A small image embedding model, trained from scratch: trained on photos of plants and fungi (iNaturalist), 90422 training examples.
Rows from block 6, named by matrix and row number. Rows with one number belong to one neuron. Each number is 128 + 24 x the weight over its row's rms, rounded and kept within 0 to 255. All counts start at 0. Numbers have three digits each. After the name is the row's rms in percent of the matrix's.
# gate: MLP gate (model.blocks.6.mlp.gate.weight, 768x256), inputs 172-255
# fc1: MLP up (model.blocks.6.mlp.fc1.weight, 768x256), inputs 172-255
# fc2: MLP down (model.blocks.6.mlp.fc2.weight, 256x768, transposed), outputs 172-255
gate.248 097:194118128100133066114126135098114146154119131132071180120105144115103132144104127106109115106171119168092120081112136146118121098170143108103097153167161125131106152139101131106153115087091146163102144151124161114162098163133134137105166083116111120099
fc1.248 098:127149116118122112184163161103133085167116150144094185121120176118096139151139150148097151165108114110116144113148098163090113105086106128111127118116124122131154110162129139111113124165096125117200129122120152152096114113142120153088152118117124139131
fc2.248 094:099133103128071123104139126123098193095178147089113118142199118189126097110108118112185118114186144156118131089098150146157119139126124156186118145135108101142129136129105156147173149119132081101132123143099121119127130132112148098112164123152154124084
gate.249 100:111160100124096146157114093085130093125139092147120149088107101094125174150104127133147157146159164097172131146131154096128130163126140161128130111103138162148127160133181144144142128124110167147117166126127109128162145148152178168098151119110105145170
fc1.249 099:132122138070102162125137123135123094092169137158141116121079108140130165101107160089129110141111142155122089109167105136136123136128113160106153159123143133177139157115139136094123169145098101148131105133181097145140097117133112111129136131125084122160
fc2.249 100:104077115126138157122131155142139100108137081133130129138079115073132129122108133122122146157131110121145109122105105114131132119144126097118147116132106097097157168115135117158157137130135122132122094154125120130097108188145116159120089126103104106148
gate.250 096:144112137103149139113107163134130112136167097118128093143114119160138138113130138139111167144166102135123144173141108135122150127151106115142128110091123120167109139145097124110165137150114131132120114169109097122154122161094133121096133159110157138131
fc1.250 096:147091105145139152101136117133155133113125151159178125155124173142159134092106114142138086123173136098142127110130129144098119160105179087110169173187155119131145101082137122130147127155152128155121127090147146131092161119185159108137135119117145094123
fc2.250 092:096087149201129142184113131105179095137146113153074123109105123133109137158110094116146098134119131113136119159110172122082177093122112086127109115119092109145157156092138132130140098092121130129120146168121120065113153150131114106179121117138170139103
gate.251 104:167137147127140107112136138147162116170150163128121147126125146145147119123144167135101088139135108117109065125134107128084090127127149173095193129104126157157136144105118098077121138129118145096114104077150147154166126127134157078150161127097123123105
fc1.251 107:179148128105115118105116124135124120158095109097114126120153157143132149107150165171171073105137111133090109114140099132122110130111120151099117096141098157110099101104083129145114140123078148102131105096125125142129078134097113133101153148140124134147
fc2.251 105:185173112149162127189101099076155119124139105128157141121090133136136158102101148144106149107125134102141091143168107138129150144122161126131152134156157141145106132171179111118066124116104127122180115125119133147117143123183115110088103107145084161142
gate.252 098:112103116142073131117148109158126106158113145141178143090136175138099132144182167121118151145117096135091065140152092154136139136085152145141115122110119170099179143098129128113114154129115126083161145104104138138103110151143130135174154139107147181136
fc1.252 094:108108152104095097165141161122090163143111125098099120133158148129092094144125113135112107131134132139139148114096135137135149124157117112094128083124135071113142132083102144153109080141112103129117152152114135069114149090113141135171113155149129153095
fc2.252 094:137118090099109120139118154106109114153150130102127107127144141108137166083111153095144141098103153130120080132170130111128125148109155122128131163129176117118113098134138155097088146142112104113118117142132112126133146128123124095114094124110119164159
gate.253 099:090132129133141137087121122142090144106133150161121147103134118109147105126120127132132105144114118151088133105108126116097103102123126073114134093150095104142123127161094155137130083168093136100130170143159130125131133175139084108126138115080146138113
fc1.253 093:132118093171100171133107137079115119108111103152160137128137087140086132162123122116151179114111147123112151129113102098157162184120086152118118164158148110111080172134088137103150113103163149114150159121107151140157115145131108120124190103129085111136
fc2.253 091:110113167139169110125200155137169109141146123165096127175145122115111121181107135092110109088171136135112124078144140151161120113163097125091150129120138114105129121127113137140182095064137117143116109108115168111162139133121129199107175126120121104098
gate.255 092:138124093096164085122162088150171145149128140115130093136155141117100134127140102167120172136130118161081171058102108159150115108165092168139138174065129131122119115085099118123134136138123150110162105096135136149124129146125163147106144102120114167084
fc1.255 099:178122115121145123114084157095147070136131158132124107168097112106129137130122142094174124157129143138123131141145141091139137146127161150127062083124126143156092109132097159083167134113124119146111149138143154126114106171136128134128126128143120100157
fc2.255 092:149145159138156099118166166160154120149146112163120105168107128090086118158113146160121176102111119138102109150094147082128140071143120155114125116112112142114160164057125087139147157131095153130119134117127149092125106147099098106172146166168094116145
gate.256 112:145176121109166126136115139149145147133161161077137113140131170110153116090110137134124074118100146158130104104117119121142110184136101145146127167155122149120064121128109089120159143069105113140109099151148128124140120118124139099179155141122137160107
fc1.256 113:171120148095124180149145147165140151136098138151166127169137152139137127134132134104130113131135143107107096129130124119121113139125101134136110132140132144129111153108096123174133135129150109147131107103146138136111152088137116095146138137121121067126
fc2.256 101:137126167159121131115121122098127123115131157141105154165121096177103146149137110150102165125123126114133142154134147125108128156124133141125110111152159124145128089103165129136122122088105089116097121117137139112137160128146091148132173127107103150139
gate.257 097:142168103154114085121132137133118115124091113145163111097124104153153087135105115154128149113114134122139162071156078169170153095116083136077164170157130108124079131157125119126153115147099159108185131117115142105117145127118104147113160122148106117122
fc1.257 096:147138100168132095155155117090179119118137073124116110104119104147077106150115117125112152134134176155129129080122141158103134182103146128140120136121084130122128123101130096117123122101104139123100089094143130102102133067123157136138167118066160163129
fc2.257 104:134141142101129070151135156135134091180118106141163125127118146143127144153135131131128167145141130119122165176098113111153104167114136142076112129105125141144162105102176086130138116142144176153154127105120140109098135138101142148172139143121158126094
gate.258 094:150161144118115087115160100089150118127111109135130138108133157113119096134124115108138148146157102108146166115127099151125134097137145157115128120173156100122137141152138086107128122110135128087160167087110128148114062161124145115094144119145119151132
fc1.258 090:129102119075114096159114136140101105145129113082154071112129155149112142135137113105170113153103162148135145144134158144155153109107076119093131119081149106130125132104103153119128158140123155098137107136174147134156127108124135124094120104090119089130
fc2.258 088:127148159098109115153107106155139165139149154143112160124142112072113145122125094079166145139087147118108103111165133128094113145113126116147168132160154125123075132129130112137132098124129094107134136116154134146110146142115162142097159145085098120163
gate.259 103:145159117193152143125092161127123113154109085160166161115131139161108141164141175141113165136160122118109157090151077158152117148084119174114120130105144079139129125100100093081159105141136146081147129121104166103125110131142098103122085144105119107148
fc1.259 093:125136112184143138101150143117112109115124083104136117163104123132116147122106150129133165066133114131126132126149114166117108146123125169149144164128160089096092142126103124129141164148113141166131074148148172146125119118158082116127153119106115129143
fc2.259 092:151127150162125121156071117129144104122100104128126140113108099138160139152107153179158132146137137132131117139122108129129129127138114117114090098096132145128126165135128116160110107102124117136058197192113157130101091132118103147147128108129093132129
gate.260 104:141113118133148175126113098146121132153157112118109185084125149110108129123111151110111110131129162096154128116133101141129094160078165094149104096146155175132108150124134161107094142171077149125086111133086144159148105142126096128133114156098176139143
fc1.260 100:116152121102136082130148180107139093138129130074132150067123145081101130106140131135130188109162160143132168181126075125134157107128123131079102113136112132121120060120112136168133147081145143129121116140101130126127103161128144151134153152123104094133
fc2.260 105:133133109115092127144111153136142151116173153126132100153125138162135131141183135163096132129108112100155124157080149106138123119116164148134100128112125115131166133133137101131114135114107103094131080133124123130116114121100177142147133142158162115146
gate.261 099:104127085130116139142093100145103118128140109125144157128108146114159112131090145128114151121125157108146133114097138127081122135110194189170113118148142147173080115168139157094131148145085155119101176122076134107162124153138112116127127119129111091123
fc1.261 099:127138152122141148136170151157089086124110120119075156115145110095120095160147140111093131126101095108115145134193079116134128136115135125098151174119151140145154126111106092131150138127106150098136094117185159134126148125124097153177156124154099139116
fc2.261 104:128155120169108120182069131182129146123128151102144136136123158173106132136131161127173121138103148093124136154142124134152126145139179192135131127088122159152134127102177153099179099086148140127118112110109176102127141098122103148135090145095144107123
gate.262 095:129121142138075093125153137098120115158105125106105117096143162108112186112124138079170126118154126104143128154136113114113131135118116090130113110135134136122145129132089192100120134162108126091147151087144109158131137115116127158125125131113154179123
fc1.262 102:114114081149080109119111147155082125123125104112129114127142103172098112173090117136138113124117180086097157140121105151159180147129118127147117122134106104095109091160139118138141126124121110114154168120069174112127149151108114157129152138135096126137
fc2.262 103:156149139124118130128116106141162138131099116140131135082141164165117147097168149123103098091111160109133134120147112195143138131075131126135155169164127119100110116108117129138150122131142188067145166145138119166112141139123108158131142124151112133125
gate.263 103:110134069136089091167113140030122069151167132122133156107132122144136154095108157121120133080137134153140095132101144126094163124153152092152113100145088164114147135161152159096125124108119108121153168132139122133147119138112137149178104108110115102157
fc1.263 109:117119134097155150111135143131143123092147110166114145178086100147124137124147132140137146151127085124156126160131121134133177095124143119118161145122132114126154168149175104157120150122147138162137135167151096120129154115147151116142123084120158139087
fc2.263 108:120135147147124130120152068148130121125137169145139117143138134136157120125124111131118123150114070160121097146148158072065124100122142103161128093094155120137170152144148138149111137138176116129152138123172085121100121116167123140148131118090160158088
gate.264 103:127123148126135114134159143160146100143118139132131184156150137127191134132187117117116090081135075160097084120170090164125144099141167135112124107132129127115129094141143125129146123165114159141110160130112160146135164132161130143104162116120157172096
fc1.264 104:125135119133118155133140098169136143135146192107159118111159094151124149146159139150169146116116116126122080094126118154178131071131109140120151130146134157129137094150140107148142112154131122140139123133096180155127116127106154111073110080193167143085
fc2.264 103:146139081083137119148152153073147131136115122134095101147142126134129119173102169177113145140122146126102124142166140109120159139144093120107114123123126120163107135124090122129104119087080122112142142190157138096154094126148106121151146110126093110165
gate.265 106:166154113112091142127127138119097096144190107090199142143130165105171126110113138135117122116148140105126119132145139184141084169152115098170097131163131169077128171133080122147134146126144104081137140143116163132132145121138157122137126174138094132117
fc1.265 109:109135122167124143173189116128124134124115123152093158134136109107135133166171102177157094120083106131145127142135079113145172091138112111099132144108104128121159121079150133131104140098146129134141104166117182120122113104120111156126151132099117147107
fc2.265 108:134148128123156132150119128143124117121152092150113136085129097068111178130120127134167131131115156112147157129124086149136110141114129143127148165101103132123102154140197059147125127168107134120137117141123123152159111176148148146112142106094099105150
gate.266 114:150153103143130084141094102078123124154131145111154143146145112147064118122173112152157132123158134114110175113117147138119121121125108122099139125126150114096161126124146137130168102102157145145117138079120125094094125118092141141150066131125126128111
fc1.266 108:122128134134117096104141172139129125110122102131136109098100182150142145127151102133093166118060076165129168163077124098157156166102105090173110135115119141102177144121141114117139148175088149137137084127132133125144121095106114102094096144137136147128
fc2.266 119:103118150146126127174167132079095137144141110118101145077115145094123139145125117100090170156127076122157129138150144088111169108101117070130137092078110109157192162116156117147106173142099089099141130155123109107135143129160097137120115138110090121180
gate.267 102:121090157132150126110135155176105081079121124122173148087091147117119126090150162129143122097147139102166110123112165148102135156135149129162158154119142113106178121152122150146109130132112151144129105123118144125123145158125110105177101166111126114066
fc1.267 104:101128080112109156103089099140123142136167127125119142118098121165151164134103126089137116109124174128100135146109125114117148160111134150173108127135095131131077083141086159158129113131097134137159149128099083151143114127145178114120129132144114103128
fc2.267 105:166147159149165129138157129095143101147092130131112119117138169135111120135128141169081099143127121106123080120193130113139098137124145145128122165135151133183122136128154089120123110130145149128140131140121131129094141070129081094105161131090133140132
gate.268 098:092112114119100105154127126102089115199162118166150127075113127165097117117132103099151130069113095177170039124135100145059160139151129148130132141141123162119123156132150119076126142108095131131138119124124111142175124159125166145128126090090181126120
fc1.268 108:101081101115138142172151161159128089135103137126137118135157117163112149177137127121147079135093117114102121132145136111157113102070107113064160163165135043148154161110159137145155109100172120098125095145117149140135132136167117126132116134099085123126
fc2.268 104:163105152127093156082152137101107138124139154112167138147101171125149131083179157101193068080097141143092083121112118170126105110099140097167127128136145131160140113149134109103160152137176129115145122134131084137117138113119133095116125156179156167113
gate.269 092:138154152097056118113170125112117110124128121121068124137114139100121092109110153133126150149162120124164112134106162140139160159115139148135174140107126142101171150155140147094134151121126129106160101131149120156107111158180174140097163136142117156173
fc1.269 101:116073081106129138145134181115106134088096143166107096150107168168132123126151162157099102144177114102138108107147124154128162121136143089103114135152092102156103150139104137077119114141118151149121135149099126099148138163154149092110107136121168139117
fc2.269 095:148106155096128161134114136114172159128130147121160121143142142152134105139149102129146150100124129068146124147113068130119117157125123189129149166076142122115142140119149101110127133124129100112166127140091127129109156153112142148156132162152118090124
gate.270 088:153113149142062112129106093156123112110140141102157153117089163138088150111109154079172119081128133124143129153117089128143153087099107149089096122132102107085169140150158132096141141151180161112109089125100175139105157149128149144115138128114080158146
fc1.270 090:132141128124135116144162099121128104132136125115150134081166118131109159150130097197117119108152164120144122117150107117166134177133107119116100151162124108145130104127113151136105150106150079109105124161122119117101127130173111155147128132144100104115
fc2.270 087:142161155120156104114114138147145121118101160130108142121142111152103120084153151107127147140067095114126102105160123142149115127168130091082115126131079133159112136123108170102130120184080154112126138117095144131126097101115125138130107110111128125147
gate.271 096:111117116123138119122136162097135128134133113097132106148130154159153171133125149101147086168139150114113136127131153127150106100146118181116090131162119134108088136140088148115119114123101136153112150134099160133106106164126110111140123113163120095096
fc1.271 095:144109130134117156152119156143141145140124127131132119121153125122137082114143124094099104092156146173165128116140163164148098105140177158097135151133115166122140134166158090154126147133131105149119101116136131101165145102081147190113188112108130111089
fc2.271 099:155104128125125148164096108143088134117130111164168155101099126128128088106119140135168131117101103125151125136144188141136151118117139109189183127095151178109158142122149105124164128128165150096143096114108096129144178116185139114123106113087138127132
gate.272 115:137156125121169118139131136172119147135108127120148171156144113113098088148131162146108129144118129100146137113116082127157133123169158139096140138151144181130113169115117098130076145183127132140140125115144109127138128136104149137176152110115120095139
fc1.272 112:103176103169156133156111144149079090143125137124203087144129147140102157121147169136170132165129164113119163121159121151152112103120163109121153139124121169107094128084136115127094136122087156124113119080099153133118117112125138096159115171175113139123
fc2.272 117:134152074095151107151107132117164114129130131096165109147135114158093176162111130115154144137113137089136110178168099169139103131116135153126139154084142147130091143103134120120121109099092146100099137131164156144118112122098131121151131155150120085137
gate.273 098:091148117158127075163131154136124090125128107119133124126116162081116100133120131155111140101106140156089137104108108134091143140148076111122140147141168121138144119167151148111159131123155113156146072169123152155117129159151091116128163101084081132172
fc1.273 105:131112154123151099103144154150150147142092105115118118128105122113083142114136109179155146145079114112068140097116122111169131112133119158128126101118185153127130132144130096167130108118103142144128073125100088137128129144121103152119126106146174135146
fc2.273 098:135148162136121101149140119168110097125132119123151131156097173148089094129143162150119126115117091118142088090197151119116127114128130161112146080117191140129135085156150108117122158127104163140130107087135134176089123096126099105123145135150137125164
gate.276 108:124114083112161117146127157124148121151166141097152128066094148162136133140156138131149153147155172115144161171142109112134093145133105125129104143117137150147126084104141154111090139141103142147130105143124127145138091101104121104092132142094148093120
fc1.276 105:104106182140159141160145082158129105118130170164158165071108148104072128092144121112138123086153096095126112127135108146142153132129147111134185138131147162101120072138151128116110084145164125151121093091162130129115179122104130159111136133124100105159
fc2.276 107:122104112100165149097136089178126113125128113139097175114123114108136152129123123115137194067188161118090163141161115170165124101129132126152147137121119157110113133127143110129102085098109117181118128130127165154139125174117114166105157128145127124183
gate.277 099:122097141089125139091115099124145141093098155141118091109114122099127122142138121120079141148115101113165149145158098140162131116153137124151148109137142111139142139119113173107149127155129147135132119117143118139096116142116077123115065141142111149144
fc1.277 102:165161121158150134166114144123172108121096141147100118200164150106134143104123138127138163152136175163148157133115153136089127153138120104137092138129127131138084134119147119123107138133151106174091110161152105087133129094109100107141111113123117128146
fc2.277 108:098161131118128115105130134152150076136143134141109154138114138112143140164131117108117134049137164105075160116107126132162146161119119143135102147118142105102097134121105145146147091132111112146118115111079165138150127153128119170148133106190096147153
gate.278 102:128112188169137143158161139151126111164084135157114121123100126126123111175141120103125155162117101106121088212148188133118131102125135148099135096131120102109155125099120093147162171152163123116138110145125151079136150132139136140175111133141121118102
fc1.278 105:125128131104105089125124092106125119093155124136120113133110140108131066145099117123132168175190147122129130155118109128159127173136073132148114124125165126141157136076105123145110128104137168134132126134113139097113087105093145118129124140122116125145
fc2.278 100:113110159091110154097103135137114109111150146152156136123118077091154146123136135112126147099097083129112143130097098143137138122113124098161153112154100113122166108163166149108135094162142103139143087118098106134127164143123109150102102122084142129100
gate.279 094:129120130109134119166127148129158190115128093087160159104108126121112151127107155115112127099139134173156169120113063139120160140115142160111137137156129130149138148164173100099140102147146176089114110146109127179112149102146124111116168094130110115126
fc1.279 097:115137096101120104111118134125127135139167142135143147152137145152112131109148108119153059106118101137097085129137128155080115146141129146101087128096121137136106108132111106126122141134156130155132158127095142145157130130126145153113119121139135098161
fc2.279 088:131092111124171135138112102109153118129157143163135144162144123135125163128110115109092135097145142142144125114107129119099114108133126102124128126140120142155097163122144152158110132102126116145099108136153133107113103138117133159153135117148109112111
gate.280 100:134112140129120095166129149111119115165108098107139096133082140095114102109142153146092158106106120164106103179143130164136130160099101161126097125109142117132146120103131155119161091090092140075155170121113132085136112135105145170121124172102114148149
fc1.280 099:138187107129136148141116130133106111174142129154157108120143132172131103074119124148113164143129176112163113103152111145087106177149118141136136071106143129115098118150135169121084142137127126180127173135171107120144172108129125121107119140111122094185
fc2.280 103:178170134130144105113147111148143124163100116124168155119153120122117123105137121158121130133104116165138159135142113148088100129123133138111127105141152186117102089088132115105074135116071123142118142099122196150114118106128124145122102122138076105130
gate.281 091:130132104174134124149084113124112134129143102115151156177142125141093131137104133152172139111092160125183147143120139143128162125104153138163117134153140101155129132137142129088143049149121123128152158113129108131157124129150113116145158157094111130137
fc1.281 094:119097157155106147145103139148118128089134125099081112153121095161167123123120125093140108167117144105168129104128135109142195100117071102168114093159158109148126113140109123191149082102135090155143105128117171106157129146107109136120097163128146102135
fc2.281 088:141147120138077141066185120124140170124149141132137106092117129134171134122142147117201101146135167130155091133102097118136088097135101132159114162144134099142139153132149151139099117141111131124156191125151087156116100139106121098132103150161120104117
gate.282 092:177162121114117155128156159106132142122101105127116136087118133170125136107150138125139126108147111152159139124111108123106146141102118141145126131113125127100118153135148111131080157134109127117137191124128138179123123062146167140076094143101127109143
fc1.282 094:128107089112098176047176120178131070108115129153153133110121101109097144106132165082122129132135129095137131140130120143138121125128142130120106146127120153128109129141142107124140160159131130131087084136125139161155141135129107094118134127179095124143
fc2.282 085:110123144111166106159113124139146143128126116182136109131107159161158159118133124112110131160071154082160136157113163161089123119119160132145154144124133129126129114140139144126090157168084138078158117157157102126128119163171159111110085137082118114139
gate.283 095:102096140071111128191138146155084146122160145104149110101091100105107143144108126085136176092124099124178135147099168132143170154123106118180122098142112108124131112170134135117121164105119133124167149146134112110116132129120156150114126136152174116136
fc1.283 089:122133077110121141139172170143169139115178131140140166126143116121095161196133125133094133125145115140110121091153069134208149146139125107112126159149106154092125155139151120151132115099094104129121141140139153090104131148109154167139129180129104124141
fc2.283 091:143120100149107129118161111111121121130105094144160203167146111150116155094123122113141121085151097170137101111111129134074150135143143133101124170149076133135131133130151129107126173095152120147151143102131084131134182091138157115160174084095133133109
gate.284 095:170150156158140108161090140115130112106151110126156114142104164117137106096076129140114136125131135106144110146107154176110112150118136162145123177116109146141119137112141064139101093082126129091129092128166148114113120152125123150153124092107116152106
fc1.284 097:141134165113124120115100154120108153093113155104127088167159162118165136185125135144098114121114101076144108127098120102125110143162120119119130125122159130105157153140105156130147147157097118160112127121148064126140105131148138088163084155120146132140
fc2.284 094:156134157141169143154126128147177161088105141171098147155124133096114132130130067142108162141086114099133133123150108131095116147143165130127113109085066103166099115092158116172126150135144142119137119092133128115068175108147115139160146125116134116122
gate.285 096:142138105116102101155107132068099132173137128115158129148081125137098163108111113138126139100177135125148095128129142153091114094122096151103141112127151143159135107148125104109155112071090165135143133161113091101175131126110127098114130128113147137131
fc1.285 104:137130115125140135089098138188129047112137072169142122153096110107130151151111128110127126152144120120097146098203111163150154128139112078091133144167116109134131155093129142147129112159115150168105157152101123111126125158143104136134138128125101110151
fc2.285 114:140144149096106126111108152145117167132087154134161102132129126179120121145126107140118103123213105112111167132100112105157083153147120169169127151146127151093116127148106148101168131150143104124123122106150125129106131105064159154107128189144126087090
gate.286 104:099108143120116135122119148109076131119142112180080093109137140117150112115092132115127086084099098152126125141162166150107113140145122123118143101140093113092142151089150200115127168112129128132122162153134159081146114123163118121131150145106140128106
fc1.286 106:133112117107136127120142182088112104122094138104138152166173138122105125123145104128124084107117098139129095067103112103162139113145103146049181173112070120131139095130111129117143118103126156161092104108139117145079163112058094118126178124124091147105
fc2.286 101:103113150167129102156112136135139089145164128096128147101154166155128127121144139124135091078089147121126136125171136151089115138142133123123158080120126126151090076160105176145133095109164157152167149101113134141140135123131134117133110141148144145194
gate.287 091:162125156152136112102121130170149150188089130126138187127152111090121183138150121138115122102086081118100115088165120123142143132130139148149161101093122096136108099142101160078179125135111156114122107058161158126173137156154160151119121144160119146101
fc1.287 094:123106131084111130078138124147134132130146142094195138142160128116137122113169144105119123104156109130137134093127132075140111132144159118188121097133150125091139096119075091108155170151153139145127152157141126145131131116104161137106163144154123187120
fc2.287 091:131085140129145139139140152098134102123098112130083156119122098117138122164112086121095139083137110131135146133157117099134155144132112139102115166135066107144097123098140095163140085134089103172135142147138136106123140111112133140141133138137092105156
gate.288 101:137117153167137152134149108174121145140074104159145125141141144160130125133059159132093106103152111095143075083141110140083088145139154120131160151106120111148087097097125097141115161193140132107095146107099118135146127118178128082136141136130089129115
fc1.288 100:130176131135137117138088111146132123147087146122112121103139165169122143129129126159132123109137139106096125122156125151151119165139064075103131151127122126145145165164116137122145156139107154128059138147101151172113151132122142113103150124121112148135
fc2.288 107:093101096121106114128130139146113123116131134126128117114124147161128105122164138096156124158148112132113159147100116088117121091123121120090137099141127108106192158163069138137140127133139115155132124132136138093139087136109155096118112106099150108087
gate.289 100:134150093109101170161144093129129186146119132165164128159119127117117136136101148111142119133144175119142113125106131154097132139155164112140129112122164122158104179178115155123085144130093137133120182122126158120141125131126139150087122134116151121096
fc1.289 095:133143114129161088127117097105162122146142131174126113138132115126176158177113126115130111179118142152074141138150139151183161129112163131103127144083136103134138144128117148110154131146124131116107142136075145116152126175156090131163119124117133102128
fc2.289 091:121151115136101155190104124145106092104108121116149115125101160163174082101123168105182127145107125130171136176144084159133129081116169131138118114121133115157120151167127114127112124141139122133143158109114136136107179149156142115159119123136103167142
gate.290 097:155140127172121122098146133106154090134147130114153139114161115163084146134147115114140137161146152148144130115153103175136133156131142121126109142180062142132098121134151119067095142119154144104164127115126105109140098127138124127097112152103123122152
fc1.290 098:121114131124131101083136156118155147097129156126104138085129080151158119179132143105105115144145119103115145154144133085138130106099111118121128091192099146109151101115156110099117122133095160148098126138108133192122153113128123144107116127113110116096
fc2.290 088:091121166174122125150135113135131108163103144092099147132154135152120131145165157138102118109122160145122172122115140109161181136130119157113143138124143121110126095155106136119166099089139153129138150077087182168149124140115116138139130107130153123131
gate.291 093:093145105134079079121164116136083149185118126152181128074106155129105121108142160133108131078092120175138119103127118106152155091136154138129131158147157120145121144125136093104140147171128159129182144102100126152132135132157114193079102106164105141089
fc1.291 094:152110110134130168136114101124154114125131108074134093156165139124162120147085144095150096115118140135141114125118115143166131168110115129135140143121133140134152105135135166136104138118111118158135113121121118154117157155157113171123128132093129099152
fc2.291 089:147161119098136137136129127139145096171157073126136159091102158085132139126118170133123184126084127105121110152148118131141106109104137103109143157130168130098126119159132106125087166111129154091107127146121119147125099140177103146107108122164080130165
gate.292 090:119150092151113125091128133126104110147135130099164121101136147146095107122165130131127116123063123096123133126114140147135120127123149166116144119096170136148106132146144127115126179109092179112143131116088120148180127143104160140097160141124135144135
fc1.292 101:133152120166095100143153075131127123156123152090149152092124151111155121143129108143133089090161089146135138155131112150124121130130145197147114065107181127094114101149102125097147141145136164110150103093107094112157154134140133112114140160143128188116
fc2.292 098:126179115107162125088143116145116096163123121106145115127158155116116171123122126118116132104133126143131094102196140174117137143139140143130133119095172144148100100103119127148122139131117176170102118129102159128132092163130118133127144151129144196147
gate.293 095:088115117106150132082144154179111158126097147091113141112133095133126102156167156169129106115116114118077125164075125106143109091150107170100149132171089093072145130135065124126138151167170151109121137124116146120132047130092131109172112087165122122116
fc1.293 097:114181146135096146120168125110149152140169171077114145123142145115101090134154136111153071114115112129091112078127136130119102124127116125141143169114093163165132108147116133150094153149066168131108124068140144145128131109139175158066129179085163146082
fc2.293 100:106087105155119163159127128120119124116110117177131159098133120085125121107092151116131119122098106175151110147125142137089136086102147097141136093103087129167139134146155139110096154120132118150155121190121100132115153124182098121122092130107142100164
gate.294 099:137085153096118137117152136103126108138153143128146143119149193109115089095123168148139134133097109154125090136154148078128107168135103114118149150152104142147148140139108137091121158137106114155113109122137113135156133138145154115080123123152113152152
fc1.294 096:134154117120150097134092174136117123192097111136123111114101123112073133138087152112153139103111166118146137141136129115110194139135098081115121124115117134155107139113104088114104141097103126150132157110117126108104109131096125117130112102129047124114
fc2.294 097:149150102130090107106149166118114084148070120116164125111107130120093113138153158154125146120136138107127162144136104120159151129085110122067162089117140112135099070160116165146140143132132142095162126145128142133155120152125091168078136138103158141141
gate.295 090:129137094150099126114087143137094082130105134139105100127144119134125102116075179134070107148135157123160127138125145135159151111142130160164117132115132067146135157148105141087149095133163128141117123099121121094181109135132142147146154147089114134135
fc1.295 096:149140130169141138132134138100098106135107082128130155191121148101138133179115102080148121156109141105120101129124117111113164151136149096128123128128147140165125157141125132111110136170122160067119082154177155128152155112156116124154155097115150116098
fc2.295 095:089124153123164160128099140177168089105108133132139144132145082120116213157145119141146129108124112117113142143117109126153141108100103111141118113121118121171112091143150161109122125151108143155135096138088149157108085174114134148116157136154114112157
gate.297 097:095135081147131099135122129093114124125108125137151132138148147062100113115122155089100117121156169145160143111109154123088138123156118093097089138129112108129079128115122124127114148115161133138114091128181124163124113098135165107136107140160104127119
fc1.297 098:113110150133152130109125122145129147109083113133137135087113134112095132180157142142116107117073137079121167160113126125147126161069121137161136123134144113126113084141129158091047082174120101108124142143098102154133116162133092151117132141150132115152
fc2.297 093:098097079141144122154180095091100161087183143131107154140120189107175080100133096088127125105162114171136103120115128112089136115144135105144130126125111129111157148151158134085105186133143126125117116138143118085130150148130151148138122101091158159149
gate.298 092:085135112119125156131134152124175118160120124112140139122089135140110187143125118155175169129149156141141126128150183162113109124108158127125117158114156162155134173137173116153133167152139135101135131149138110130111190142159187174061161153121123141117
fc1.298 091:151178124121143100180122082111133111091116125115140116078131148155158164101107183143146105146128156127148098143138174149142063129131120106183115086123115171091126137158147162125146123136092156080103120076128102147133083117160144099127113121092150157118
fc2.298 090:112121136131118103105176127120131097161115152155133156131148124166132117142158114096097100138200125133111150143104159116140130137170125135117161096117115126102152129176121178114133134106109139156133156092112137152118104108126153114135115118098203128080
gate.299 096:167117140114095153113080127120150100140123114146171080128077142143134146100109165152180120140112165121100114146146113116164141093067110098132119147169140101135122135146134126095107148120127121104140130158126121166159153159119127120123135141136095148095
fc1.299 102:161103142115149169121123119166130142119127133118145138103133106118131162111141168103193144121078115108114132097113147124118111146129082111138159110157119139149111144085105108119107108153164134099145144135137095125141135108139129162111130156124125140127
fc2.299 102:156100162097116133112133127166121121143131119137156118076079065146153105131098109147100155115157102125149114099132118073101128169132115100141136108153132117087158129154140116111117137176142116162126106151124083119100132119142132137122099111119119124117
gate.300 103:139133145103157109126107132083092138110158093152149158122102167108145122133067105115127155161137135157141092140101120075132117141151118106134098118123174111142110132135140134152152154128130110132148106138132109081142071119130099129133158133105085118123
fc1.300 097:134131136134128105100108112167122106116133129113116087150141129087059139149099154093133131166127116112085105146119100148132155154136096150118144162108153124156186138120122082153133139173093117136165158123147172167092106129089172143121148150167082119127
fc2.300 097:133143129127142127126147151126120105146104150090137091129174106115136110080119165128143119156114112092156141133110106110150127135154111180068158086085135133115103120109109106172092151108117171126109113064148139109144119145162153115103159134079124157105
gate.301 091:096133138133110127140104145153090108138157109108137085148156106146109091134114092125118140158122162123133118114131166153139181130156116118110142134137111134164081143100139148118166159119141138112162099143129121131119067151136119158104117129142148113085
fc1.301 092:167176107153126142191130146100142139150176144132207098155094164141101134170127137179148137167110116127135158143164154132083110157105138102173138096126144104157124106106132133123118114117123152131122113131125183129120168149136149130125162156131073119168
fc2.301 090:129121107123111131054161146154128132116118105159134120140198104057144112106141134197124149100154106173100118105104132123176117136125107113121120103153153132104146108153123137135145136140120080153131118128145129104113095156082109094114124117147129153116
gate.302 104:137158098134155141135159148159148136120118140134146170109154143113114094116124150160151153117151116142120124117128155172129089169122152125106151183098075128140084120127126088113112103137090145113053141118109143128154150152130135095137145131140108126165
fc1.302 104:136123113136117149159151088148125082112125109149107142100124103134118092181106147118133103121139106119119130119156121136141148148098148133139146176151143143164126176111147149114158166122171100124131172174118178108101168138143145103192167098097156154120
fc2.302 099:112156130139113114169138149077116137123110130146137127127134131114092116123144111112099148156158099146161152127133136101088140153170127136115094105157122140168141112123116126128099169142125130127161126120142117122122113113146117124142155121108150117120